Rows from block 3 of the audio encoder of a small audio captioner, named by matrix and row number. Rows with one number belong to one neuron. Each number is 128 + 24 x the weight over its row's rms, rounded and kept within 0 to 255. All counts start at 0. Numbers have three digits each. After the name is the row's rms in percent of the matrix's.
After each neuron's rows are labels from the 100 clips, of 14976, where the neuron reaches its largest size: "peak on" is the class under the peak. Only what is clearly more common there than usual is listed. The data: synthesized solo parts of chorales (CocoChorales).
# gate: MLP gate (encoder.blocks.3.mlp.gate.weight, 1536x512), inputs 206-308
# fc1: MLP up (encoder.blocks.3.mlp.fc1.weight, 1536x512), inputs 206-308
# fc2: MLP down (encoder.blocks.3.mlp.fc2.weight, 512x1536, transposed), outputs 206-308

gate.136 101:133104137152104117120114119139168144150136118144085112099117138119084088165129113137102163140156168140096132135139129115149138137153103135159121148159165121095140083128105140145114094108182124101186122166135126121099114079128156147142156158129170171147104175151130160144089159095130165096156147102152115138119
fc1.136 110:173099117140106145109087137094131168115133163130131126117123118169086104118154124106137132102117088128123167137128127141142108107137137160133117076093134164117134068117117106169146130121108159129152110127114124188109118130165111158152123103085113109139097145132131141101114165121144174098152136120135115097130
fc2.136 118:166140131088125146110096113128105163102084141113140120117132071136160114160120157137156124176116126126135149103152134154125110173092129110115107148144131125160128154166143158137164115141123107091130124180138051106117078164135140131097085194119089108120153130125168148127090115140141137153123158154145152150141
peak on: C5

gate.553 082:138085114145161107126126073157185124121091111143140101115111096138112160132107101122127149107101156084129114157137168121140154126091086119148124193143136112112144116088143130139158118155119113127120136149133118110117113097135148111146147119140153098161109138101113158132105114137158153148165104132093146144131
fc1.553 095:125162164125171113141145124149147086139127109080107136135109152130145152112133105108135109099135151106104099124128132134175103090096160109136142122141135094134158101130123155093116143105130085153115137132090152120110145123130152151156130074122133138135122113106112138128162099078134107133129105185145176133131
fc2.553 089:151170125122113143145143103164119128156140123125147124101160115143141098086153060134164146098112153158143099153145154151099157137139173103105119162162158127138103138137135130115118168056163091123155117134108143144107157129125136117113133144160133195129141127137134128126141171126128114166151112105109143147108
peak on: F#4

gate.221 088:099103139146175135131119137132157125173147122142109133162091144165100157142169115169141117117097146109151120148128127065120100129142112141162150118083185098105114122092129138122100116122152125141128129163130159131156118102112117158131116167089152141111127142165125116103140097142163115130188094114140103128076
fc1.221 091:159116132095108156140111108133141166110148144153164142131099123116096091115101114134126156114131169116123110141121118111160114121168148153147121094122173137124116145114125125132101121104167147116147123123146116159123074100131090145114130122099126161113124123168133126084157149128124167099155103112102090117152
fc2.221 082:175159126113142121130106114114124137157152130120155144103116142106144153100108126128139107117133136121145140115118161108123140153113149126091101149112126108126138168155091127109169130176156100142149160119156087123100104148117111105107135156156106091084174138062110140128092109168150150168141135139116115124084
peak on: F#3

gate.378 093:106147106121124126129081095131110131130151125160119124161141133093122069129090098113148137165100144136183142110132142125100169123092128141147135146143165154158086144132130127115164107137134116158164133128115136137117152104114138141093148105173144092153154087142136165150095154157161170132148132113120122140123
fc1.378 097:130109070132117125142150187132077145132115117159113103147121112094153105128145116131131106120124170121145152153153132143154139091110104128135175111138139163155078125143116135131092109118116143142134079132099134136121114127101137132107116173130113177130154092120131128164081123150107161146112109112140182161109
fc2.378 090:113133141133118119161145117108123136123111136095119154149134119095152136115092086128094132173136098105152125120126132108123162147131119128126144123150133109108113151157133165120097118145102104134160129144136073131123118165085155070094160167111133094144137148172117157114141135111171104123106144150157114116144
peak on: F#4

gate.467 092:152141158152172155142142151091127136137163128145095118049093173157127181181129125097145158131130125084138125121110151102105145136134098115149148156096145115114119084149128118129120107104166113102114147150141140121087090153105109154066110150121160130072127120103096102087147078120112148137145128113150097140116
fc1.467 091:161123133151138153154105092129156090142111139145095109150079108151115123178111171117094145129113170101173084162127129077124140094084097141169126125094162151117130104095104063186132090112140113110130143132164137141103118132113112137147140147106102096139157162129138146147098137119119133098165091111117166094127
fc2.467 088:172153151139140080136157086129140136186109143120134208142133110104115131108124122136129156171122112125134130141150117114126162112093147151146132158113139104099203124160109142107125103128076122149113129133128106117098134145126120142093173156147110076071124114115139166136078118158124149126133141145166126136119
peak on: F#5

gate.214 101:139103147140112174175146108120101127131127138126114134122102139135095137125121102150134122097130129144096139069101141117181130167159130106149150128090100117131149099093175120149108133085130123111169122094126153143131139134137096104124129154146113164097120150172124122097129146086097139110169138117079113094129
fc1.214 100:134104118117120159159118131125121138135065096164106117076103132114123121112133138118145133134133151108113133118113166095127148120095110137126138170138108137093088112076160130132158148104136131079163135157122160132122130100120136097136101101106101160099183158127121098129150109107136123146124143128155142114133
fc2.214 095:073092144119124142143097140127115128162146097164092127122127135131113159115134165132130151100138113153117139133112138107143102170143157120115099100132116088100109182129128157109151161118160136115149106128108087139157048116147093148138066140155139169141102145172150110090126153166161096140180147119126160126154
peak on: F5

gate.384 139:105113099144192128105115132126152120148126089140107167113122179141087118096091107113079139124114138126097152131107151094123148127076124120151090169122142098128145131113143128129138095152124128088107132138152117074059127129104116157144168129134169103123112136096084150139105135132139109110101127073109084114116
fc1.384 115:104139166128148096145172157143116153129122140106149133169161113133164129116122151103110100118106130144103088155159112109131120093154107113129154096167065101163113162154084156121129116119120133169140107146125131130117109172122135119102129133158153144144116119110116116121139108144126117145125120140143172123137
fc2.384 172:137136122124097143131133141118129126110100139123119119099151091137116139097189098128125129132141136146089114128130126128090142131165137106135154137171137115127127106110110133120091137122152099122142130138073152156127166146149169105082122113128117183137142163107130131088147125063122107114140125168152130111137
peak on: F#4

gate.173 094:143119115152103161140132163086101105102111106167119098117133147160096098161138110121106086116168083117125126124163144177151120134148119167127134137106136130117157078098127099119124150117179106109166093072175138157148127148121132096107109112146097153112148141175081128100154128082145151136143119117107117125132
fc1.173 104:115092123154143157113144159068168077134137139115063137138096168125100143143135115119162126132106121109102131165115122106134088156131125123126113164121151133111148143063127121154111146102199126146125128111131152109107097129145139121101114146174104186123106145157099174101153107122094129113156105093162094115139
fc2.173 106:105134136114161112161152122182137134123113114151134141192114107071179140109123145118110077167118148126140108128083086137113157126127122155080125105156158133149131144167121169133135126135105148160132128181153131155109143161118138130103175127129169122133161123142174156157100124134130146102073125144155174169164
peak on: E4

gate.425 087:113129114148123148135151184140146118112098162103153076120160097122143158166100142141132146133135156153126133147109149108149084124076189127080147120138098126140136124110117147110115136104116098098099136131134160095096150112153206113127083127114158128155139150125109119138104112138126088143122120114122113135118
fc1.425 094:106116169181108147152149148139152153117157145110117128157098176171131125095113155124129124122116150134143114129120109107145110146135113159143153108144107127087143111129087089149140121155146115131077126147132131155106110141147164137121117059148134129101114119139120133132119121107132077093162129162114147158157
fc2.425 082:122122137102122117096101127133140075128132118112131100127123151088161159119121098071113162167120108182117098116140138123069117174100127139105126150173153147160166145155144170135135177112092149110154128125137101160151073146148137155157143095122127143151077135180125139155138142155184129145162142122107151141111
peak on: A#3

gate.691 116:152100096130175133121128112128115124129111106140135164151085119166122128099121143136113146147161112132096125103093161111134134159155097127137105123097136097149115131132084108123135127146103126129165164141138157169141101159133118058114101121040100111120075129133114140114115148083114148133127114124099141135155
fc1.691 099:103115112107125087134169139140132090132135108135134115154159127152151152112122095130164133078164146148117135123140120125100152104091160146155154120117137135120154110132137152102074145094100091141127126181102165125115108130159155114144096109113145140148139101132140148144130110155105105152099122156112170145129
fc2.691 109:081139163091113102154130137130105118100176097118116185149142167106146092139092141126119127163122115132114110100104129111117112141170145108087072078146135131106074149123114133131138125171109110137112157161136115113148160162121127093120091103123164134090097105116105159110128108132150107112146137132133137101186
peak on: C5

gate.281 108:121122142125140102128146113152127129141088114127104117125132104138128142108145098100146172122149135146104119144170117136113184115169121116155103136137106108111113110117110128115115093139081104159117134162120148149128117129117143156144139182089108087120121101100135144120120136111136114112122126159142147112091
fc1.281 105:119080128168118115139125110085162170132148122106127145125139147115069087108141133115100132154156088145135115074151156134127138109145111133180128121097130151130139092137094117130132112108068146168172138106155124151140113129151064146142161131056148150082119161151119132125167193120165113093140128115138118105132
fc2.281 118:130057137135145137108151147160134089107127135099090127126128100143136128126146134099161136185154160116130127124133111135120176114134118105126103131123144140109134113164098139138127112110124132130147125095166122120118149135134126146097141161114086112128160119095172144148114136123133160110085108130139113165142
peak on: E4

gate.327 097:117144149106090104130118074125159146143137148101129159106173189127122098087191171136143102159153107145107101110139120146164148099135163121137112122152107157157163135139128144162153152113128106143127175129142079122124117148145158114153149123150134088082111178111166143121144149142119074122126117162155175148108
fc1.327 102:126179123111105115194145126113145128141162103099125142180128116089193108123164108103182135131093157123124152148147110133110108116112126104159131107127145148106103171146086136107133094077088104120106152134118124140111083146108172155160130140143124106176121074087166103162136139154099126184103110123130122102168
fc2.327 096:110110127177118147132122115147100107152117100151123134114095149144107141136139132147112146141144109123118139129116165116184135107133133133139140107121113140084122133110114113106093072128120137156145124123149165109107119109125147124147133094097118134121127147164107139140131116080094132114119080091154047090139
peak on: F#5

gate.678 085:140113099123109116107070089103151126098167149170156098151058133188122152100166168167098116109131101084155121121138131145133186153138139114081150141130101105110159131075128091122144153153126145126133162094126133151124144117133174105114130089145117102071107135116175208114131129134143111137136120115149123140140
fc1.678 093:135117094113184170150163133120097138131140128132126156122137155142131139144138124081125132101133102103111159133133115114096125144107137139107084174097172115141153111132125153088126118146140155103094153191144166118144094132115105115155085156137142129149115137128098121087104114174175118080099127098107106140117
fc2.678 075:115162140151086105133123113140121125137114078135099125143104160117107127138082147189091122129164144111144133155150142122185128111165112157142116092110146175123129130138115134115113124145087145136142163145170100120065135149093141086092176130109158090140126110131155150146119067142131141097162143153147121130111
peak on: silence

gate.52 089:116058106143148122125115115155113151145125140166130154120155094193083171110120145124133115117183093131099092125105147127094168139101128115147105146127135084125120133104124149111092146104116134103128125127104151125112148136120141132148135115144082111122140131113118132157125139127108169115178114111097151115113
fc1.52 092:162158145120091122145099116128152134127122099076154136176122096074148132123144158162167152146115119114111125155120141156172106122122171150091130134115115167133141146122090134082145155134084126131096126122116129095134148096140135085145129090135113162122131078122128149118110097150150105117096113122123155162100
fc2.52 084:124145153102115106103066147135092138101142108152135142122120140120153092147095167110130095120119147145155158154135153177116082125099167135078111123210119109150119143138190131117161131151117086110150091109098108139137139172138167096106095132152098221162090127167153088128127128131121103134125123133140134131117
peak on: F#5

gate.283 099:123130138185123112142114086129097132156101132115097104102092117114153173119139097116116190137113157125144145152112113067115151113107145154113185133132186142163150104107121111104119097114141106129136130125100168148096126086115105123109131174115092194131129158117092127153152139098108155106152113115128111138141
fc1.283 096:140122164108083094137143137100106128144102130099143109152161112078129127128111102115126133121156151134136114120142119135088115092108163162151105102143126156166117125130098155126127091114091071155120159086108130136096148126138127142125156111131129132164120116137169154162091092129126146117125166113115161163103
fc2.283 091:145163119144075103121148145133102135181076132104115083138107124112165138113143138141109098123175109120107137098149142120121166161162170165092143126138099187143181155138142134138146096170139117144162148112125098125100096137146113125089125132112096101139148133119113158120116145133124133095122179141139108125154
peak on: A#3

gate.375 100:145117091173154187116136134128128107125149135151131131119128126170085161142119135137111096131136104120105118152102143130132110136144129105114113137130172135128113112145105147126145112167151157151131106128117119175106080138115118111126136161115111113138139135104123119107139144119150167126152117131131091158156
fc1.375 095:157140112133138134146099164071156144124118150133180132102170160156104151136145132129163119138130090139174077161137111115097163104122101112100112137101149131136146117114126088151088134131142165073154101103163186111081143132101087176118102142184148141118130153131132137082137143133149149126149141105129119161123
fc2.375 097:141139129115106142082112159113090142142084129142136103122109123109134101097127148114097128131169127162103124133187121100153136144153133150113172142139109155159152147149165126132144145144106126117132113103142109144140076101162116128122123094161134085092126120144105126111128126125161094066136158123134112131168
peak on: F#5

gate.495 101:147102103181093146120133120052124126145118153138113124121108132164116153155100111130105123079127110161128112074101140103123161120127114116131138122114153109096103121101154095162092104106130119144148117089130162113106093135095103126127145166082105160146120130119097147125114140116158148155131111088090125139146
fc1.495 095:129115109133144113147138148125122145115137090111127140181134069126186103105138123098089130130102162110137106147122117208123088071110181131128114133156124130130144165126124119116107115103118116152123113114159127119109162130102126145089156130159107162166098125110138144167120097143123129113136147153094120190118
fc2.495 085:148146118137116112123134161142098100153110140110122109145094122085128154093147099146130113099156088100134138089128143144150177140154148143118135073090146136104175118102113125117084126123131132150159120150113182155105146113130133143142154107075101123122161164147084111129072167076112130117130114106128130082122
peak on: E5

gate.400 084:098066096165118148142101112124163166133108119150103151125093142134120132128157172176119153133122150138108081135145144120114169085147138135123106090122163161132142102158170105089133148135164126151163109147128135155142147139147110127149118080126109154148082152106143149107165114115114164138130113116134118128145
fc1.400 087:138107145149144144135142121118130147144091156147116163089106133091111119139146126126126139157157180068152106146126147127157159157099150110134130135138148156130136098128127105106156132135148119108139103117161124102154123117122066081114102150143139139060150124113150137121129139101131142114143161115142101108119
fc2.400 079:183124110101144146125125142128095184096113160139130129106142096117157131148135134139111105115139139144158148159141097122092130119088107148136085124133147122127105129114146172106150136155157094138113103141136091093107120139097157087094072180093105144130165128136149109124108111156140147147124136147122156127122
peak on: A#3

gate.240 104:105144135150104123105160133139161151133136115142169146145182138123164103109100117072103110080131139123125110135141110124110143125114152104146138138139113102146171130138122155135112111153118103139096140154111154075119134139109174148112146087143125076127094115133144124140152126162081098165102123157130151129135
fc1.240 099:096121055110120124125143127145158126166149146122132172146173114132151123100131105102128139086140109135123126147122121137110141104092129136127102121170163136152116152126074127136072126101079087141131123150107161152128136149088155191153131120176129053162103072094158185154177109134080093154125164144117148116106
fc2.240 093:104105112098145130104084161110113146131137127129093113129167156097144117161140153085090112189087133163120130130126147159112105153094116144119133121131113089149118131151123128119129149168141122104139123106136120116126105127116164125114108140151094158166125089150157127159117140170143116165105157141133144133111
peak on: F#5

gate.176 093:143133107169133162127111127132164088120128078101144136164119123124134145107121131193074115062129107118118126131099133145178125131132138151161152143093127120144162105069129132147101096086119157105144145121112102159125140075138114139132099115116123180148128141157080134097110121109118146151140119079133162137133
fc1.176 088:183156130106144133180129095138157095166141141076133121130147116118148135146120083110160133105104145148146165156118157082115117112079139107109106093138120124138152153162106136140105094089122094105090173161159100122110128135166162119096127104111099115108113118131160151116125124110130088159129141182143123082116
fc2.176 081:155089164103167154163140132143162127091116119100108134109151100138161164128129107110117113127141115107172136161089082146158119115109095125117086152118119075119105151142119149128090129131109086142134106150114138126158120168086153146114098150162150139112146117153121118123144110140134104158121110104131126116076
peak on: F5

gate.680 095:164131139102155110132183149143153095073136107090151175083134116146162136153158187148142164122167135092111116160143136125145147093103094097108079155095081114142133120128189111098131121156081181101099157141119137089145149140131108101134139169115140115131119080087120152108126089141204132116122157131129136104136
fc1.680 101:171149099136109158127095102140108139155135157105142133151113123125087129114118115138138146094142121157116153123143145157108118117151119115140165111171190151171106105123140112165119097100138088107205084103104152159108097123129108143122121108137125153131126132124095128127136144091096135154146114155074116135124
fc2.680 099:141106119138126136167109138117134106123121129127151145122114110131132109110166126135149157099131115138132096119105171117129107100160155105150120123095130114162143137087131089145090159069148143135112104104106159147095186106151101137173150077142138154109151149107119122104162110106076148154147105100108128117160
peak on: C5

gate.172 126:110110127150157130106141074130144132143108109138075147150130168174091167078149087140071145119126118114090128119125118141128138142113106139122133141153115130081123131141147145117140107140102126129150151135156113137118118119073129159126129110141118120133152113118112122159132176133123092109153127089073098131114
fc1.172 125:124187126093138113156139094136151097130126138085107138150107113130113154133130113097119169129146160117136160099135140128134135126089122140092093138127145127135123153163160140101129103135151124097123138141156136092104110129144106159145124121143137110182122077095088174114137116152142130118106189177090134128116
fc2.172 161:101103109176165114127126101140143139185117110138157118169117128127097112117103093150122141128115152115141144160153152139163111114105115122159115116106143117118142128131094137145118088129135140180119184138183098101094128107111106138137166115102151110103106126136119148151094103144113152074166104089132127125126
peak on: F#4

gate.62 140:174116113142109141099155111119126088102094155075175134169134116127149157110130116140148097104108095131097143138119155159143130118129137154128174142102127111145156126119113148108131171110108126160085147102111158095084168140159130139148091168127106149137092078121089139092140123116137150106178100123105121141150
fc1.62 126:153128089158138148160178154153128105113127152101171162176107069121128163095122109102158133104120135140103116121132172146126129103125095148160121135082143105102121099134165131122127110100180107114102084102114172122122163137123125130104101111136142109131090124129108149097136122139155154136163104123101113158199
fc2.62 142:118143132158136139139115149113133093138075113109140125164121146116109106073131081121115107095118138165127131073182121132131160109079155163164158126154109172117179130133137110128109105103117131124109093109145164126100129105154102156149145097119133111115110146140095151137104114124135134096132105139125133116118
peak on: E5

gate.498 097:137107131124119132118120159121106129134166180095207148122160124096114173151127158143158132150115102181121155137120148073152125119136142069117105137129123116144125126165165149103127137145134149137147121133136083097128175134158121067116100150117135093108135144120121103117145131119115111110115158076143105113127
fc1.498 091:098107146101094119086117196104121092087167124084141153096100132084116154119121154101151132142178104181091172096166125131074103177145129152118100146108115124156114137148159159127113153123125158139117141079137100098139150171091108144143112125154142124097108122128112106124146123148146126134121155112155133129164
fc2.498 079:119181136133123087112084142110118067102145072105095109139100161113141097101136171173104118113172087111145169146119178132115144157127160168142113073106106104151096143118094191077120147123122118139150109134123102092109092137162130101116150141107110125155146122105093100079107142136147115129144138115128133126181
peak on: A#3

gate.128 097:109199144145136115134169137156129138135159128095098127144077136154115153100131104153122136103190098117098113134138132136177121148141126146122121101130106160150148122124158082163113097136144127141114127095141159169158118166090123150095118123170159170100125110136127157102166124160137128145156105080148114146119
fc1.128 091:120140132099094113133119108138167125112125125116132153126155133117138124120157109145160104151087140103110152109119089145139135142156155103138094124128190106127122132130139158109112096130110131113113123135095116128093133147115163139099128116138142121169124129088157137169182110116103069120133138169145128146133
fc2.128 097:112151139119115163112133088124096160133079089120165145116110079145157160118131108122114166105139141108115121165104159126130138110182148105089135138123133129151113150124124062134146169130107136135143173110151153161103120133143117112124103114189099157150121096105161123121164108139129183094138130131088090148136
peak on: A#3

gate.353 091:111116083118085118137127118167115104151133084149168082145140092099175116072125100130123106118092154136159132130144132150095174125110160130117131094148145094142135137107147152121125176114065124153128164157129116115131150155121143130118160102115124130165133127147115095143108111130123093141147133125077149143176
fc1.353 098:126157114153150142193183102130154166182127133125147168149116114103089120124123114121168181123090138114082097121119075136135101085134157106156108131155161135141140132118081123141098129117082095158106131131126116096096121099112152134128170111137146066121099130150134157117113137116097132099108128105134136138123
fc2.353 083:114101111086127152092117151108119101070165086139133111135169115167108106133165120112143089096111129147106122128117153122118121148111149096131133113129120109174108116140147104114119136105157131075143102116109120122114124132156112128135106098160157132155108121124157116128142144174140108143151175135077158149132
peak on: silence

gate.545 095:158121141152132146108099125140182117135111123184139118104090082158076141097142147169173110094129110115111142126138111120138158128139082096100175146108114121100114139101135118148148120150145111105101124125141104121135090076144122120148121117075105130118129170135130106101113146097130160129187107105115136073133
fc1.545 096:113131106150101112126132125135124154136144148136141092151137131120125130154086168109116099136163128186126123123107144091096134112129144147111112132132109112135108122117145110092152142125122173105147139134119134131117135153131087129126129132136115166177151125158127117086123123104173156115150099084112112141135
fc2.545 089:116113107144134156080105137095141137132091108122097123126144127155102120138160098147152117126123114154087168142150114157112101116108145091115108174167108121130140153096187093129107128147146124141108132081110151094147140128125133162141091168180119158120081128119145114163152163151136105119141117120130176122120
peak on: A#3

gate.493 092:127095141138126162156144066116148120137132130140122090102130139095134128143145093089095153132143132128117119161112117079104111129149095157160169127120169124126149125144127120130110067115157160152177103178112096118141108099104100129111119139125102177147133166145099164154170110148132140120150132119087108141145
fc1.493 096:152107109142122087160104123114166154159116167167120127159152138144123065111131169074128129181131116140166101176155065122173114125120131147123158164108138146104168153143117123182134144111160154147126137107137116114110117109117141146132173121136146114124110157164153135171099166135140156109104137118136109123100
fc2.493 092:158175121146146112128128101118111146114120161139127155151079167120158117152115128155136130165164119098169170139117166111120172108095139140134110133136128132117136120137107117093098093161147112132122130159187103098099125151091117071120088119121130119104137108071142134102127136089104127117117168134111081077168
peak on: F5

gate.642 090:147095153154144137126106118107112134131125143103113135090165125169128143143170156172144081116109093133082147154135132121177118143109152125107111148121092109141153118116097126138114123134121149075112116112170139133130142104146119089137085139117084102098150154102107154134146092122102173112141105132154126084169
fc1.642 097:120184112113121104156111155143108141130105085132128088141121132110137120175145189137155130151163120128152152147139152090128091089084123104089139138149100138133143162084143161101157124128137164081098140097130141097143170116130128129160153153085125137117094067072135099141113151169148106133133117107163154108140
fc2.642 095:184151130116147129130147094069133131118134109108105121105131159132104122124155103121127107135134114103124139086148115130135117105149117131157109124111128117119128137130112142115154146155101095137144130132124135115092127144120129122097091195109104144111161144088121064122131104128116131117154071104132126100108
peak on: A#3

gate.229 101:169171151138134109128137130155124100161115073138110129157107141106119092137120125108127115090115132111154150143097134113183109093080141098144121146095078155077134112072131118112098132098170167134112132143096142098130084134127133086121094126107108173130175120107137099103083117150169161160107131147136163140104
fc1.229 107:146143117137159091112127155120127096087140145094089110134151088106148162165132134139102112093149096133153204151156143090153116156084111139115085163128124167121130137105097149110154140152120142097086118103085102084130139120175125116122099163107118114075146118130125081124105102128137130156144148133149122105136
fc2.229 112:131142141135128122124109142131115164140122118136141127145148138097132102124085138067106125142079123145139142121146098159083131143101104155102134183139131155141116128155168153124165121134115114114127117118099115130118137144138160110113145163168122107137123083142196112144083151104125136111085139195136151159113
peak on: E4

gate.519 102:111105114109117136149128140111130128092178101163159156122123179153117108086066141143129085133110161126155110100141149149105124112160127122092101121133132115153099115131130107130142164109076099131127121128138140145104134120140098132131165088105149108106117097119105132099121136172164140077123103148097146125108
fc1.519 103:167144116148150151149117167135107142108102149092124116097144134125103118112100135149137118098144126090135110127098101153116066117123144206162113136113116139124103100101125105099135141084172167143097132115101164159150152112134089133122096145123093193123155149141116106099102130140170185098119139084122099157138
fc2.519 106:155166132112130091152112092096148137131148098111122162137151215114126084085115135119146097152110165124148130159142123124135130137112111132101115148099098118123095201134119142143164137156125121106156171141146132088108110135145130086132134127145164104128162084115122121153112102147141116135136124124142124155109
peak on: F#3

gate.427 089:145104147120139125124111127158107133120103128139111117117184113094161130104146122122091137122141142171163121110163145138114163081120150159151150184134107150161107102112142138098151111117113113147124084169088140158113119081120104177143109112133134122108108123123110155152099143151118120140159110108128160187096
fc1.427 088:132125132129143146133137136111153131161161138135147127109129124162107141168156139120182084118151131142100154132105100082130107142142094103129127137133098144098098120097117107126141138154167115117106122127125114134127134130148122155185091091110116154144093118117115105074140117094123145146139125129105074106144
fc2.427 090:129121089108159152074104121128121112110105116139170152130110089172105153139149144134133098086113138162096109119099138153116133125088129097154122105131153129147135111103168079139151160120150182104101104113079169168133128100170137171146122131139136162157068130128121092110172134127113144166145127146090144132152
peak on: E4

gate.641 110:123119117135157115151162143176149095123139098123130125174128081153138121138120124161133112125091104132102141165062145097143102115087116112115129113158130088111076118132111151113085143156115130113124139148094115097094137140101133109131119153115109142123151132129119102122089098140107149178161065083112154156136
fc1.641 100:146108143103104111147117110100141121127140136095137141131113170105141108084148139114149140124120104124151152114154145160099161132187132105173140148082089135131105131102126117091153072119132068136098156095136122136144142156164167109130141132131138101113119090129112107098131138112168116112117109137162087116147
fc2.641 097:131145143119127095152140112152136155106135111111171132140122143095106137116096158139115120148142144103130163100104135121116139130095143136136099113120145138112131128122115097115114132175091094120098124152148085104135164133128143099102139140097072106114164148136120147139129091120123177102126096140154072131135
peak on: E4

gate.168 093:153153108150120116121095129159095104139089137150107110132131119122133099126118157146142140134122099170165125131138184159125109125103124108110159174105160170140133093132139148137113138118108086121111089076094150171100068133109133118137140125094086086172155145133123116164095145139120146101166133132121158143120
fc1.168 097:091169152170137110139194084125147145161131143113140124169105101132145145100114137133123140125132167111088142110110128164151112124130104117104127112142158137103135116114134105124156093134105128172118128177165099119150122132119178147130153131091136097101095092127139133133120104129116146135091104180185129075160
fc2.168 096:092081158133103130120121110127138122140152095124135140108168134159095166147131118127112125111143116097075140096094130124146102121152143113155141124117112114093137142090120082129101131108149180140080129122098108155122175116114119135147118109109133171132130176097149095098178123125116107089131118104112101111113
peak on: F#3

gate.436 094:130083124170106168114137113122128154110138164118130130115137109127126138131105179148072098087139109159149107153130119085106155161138090180130144142158130147116121106122124116142118160155138135144152114144108131181152119119143086120100119121120096112134137188164082133113120116080169151144161156122133097108170
fc1.436 087:109103161155120141099120141073159122165133169118120132123085159151099168152127136131149139130172072072112140114094116138159127158165129154116086139125139133118153146159120075151090142123151149103098086148167102103113095134161110138125107107099135146112104130130100144064146142141117144123153121115164076071171
fc2.436 087:095113101111113154091106143120092161089120117138116128141149123127131113166095149098148107156079129160153141154132109145115101139109135127124098143138135086146087131150162104105137136171139102118112123137132094101141126131124143105073096153193103134134100074147159119146108137141140112171100135164120162151123
peak on: C5

gate.619 106:158100103111117130125068131145102109127144120128127091092150099109149132189107091090127162112117135151139123172170124118102189162123115117126091140142157142142113097099142073141138105089149101107112136149124112135127097137154149110132109156135072140115139177147135133120120137100110103133100114136140145141107
fc1.619 117:169123111099111158086157110115133131105085155102136086180113082083108188122127143117188159107179122128172122117159118143118144165100146165156148118100112100114126134144141119144115153122132106145146118121129133110083151082139117141112152103115091093139136087156125133142072122123136145131121141141109136140135
fc2.619 109:132167082120092108184129131123127098157114100125135113172099111099149131118160115146107115135161138119139138093151131140142161112110146149148091128114081091133131141174118163075103113144112118138131134159114172116121095136119074158119127128125146131108124121110118094119116162121130105105166166159155156111179
peak on: F#5

gate.725 091:121104128183139105131152156150156101151198114159117124150122148150128148147142100108089139120091122104106129137099112112141109133117110106182179146137130144083126155104101114137054147098126151136123163151129107088115071139075135139111139138145144171106145169118104090150137177127113183146126096108127088113120
fc1.725 093:121111158131110169126112121101135116153124176165141130114053115159119155127101143138122112140164112125153105109106147102121143147129147132149134137121171109117117130180141094144136083119208127169162141110176085130141088147117133142106117126117124116114147148130131170127135131103127119111171123165132142087137
fc2.725 090:121176137126120132163136149184125140123127061086146147120148107102206109140088106139147150159151136133143136137068142112107147127144129146145114128111125100130120126094111107066086130159134111124108165148129138095102182131089096087128091119112138150114124120110138105122143118166152138120132111117147151109109
peak on: E4

gate.506 114:154131141122099152143138131114125208101099143154159137101108152112145126124118141130108121134166102155104121105100156143118141138171125136122094106111109122129097104149129096153161139150122114120149133116140079152168125125141110131082118116110126135053151139157125106110155168132140144099150122133124176091121
fc1.506 110:159163115096130112174099135160121132117137136106170130123178065085124103125123135119156149104117168166089109125154106147092108090115143137113157107181152148146153128164139134145077119128121105132080092121096154125133129134132137196130136125131168137143093093122141129163153086106068109120114144157108164126125
fc2.506 108:108114155137152145172146180094142064163115146113073146132111121097136141127146125126160130165156169160179133154101093082126115099116130118172154119100120120092149120132087149130099116099137153151137136177109144091127128116084148149134127123101128108099106142103139117102116103103118122106125114143176120097136
peak on: F#4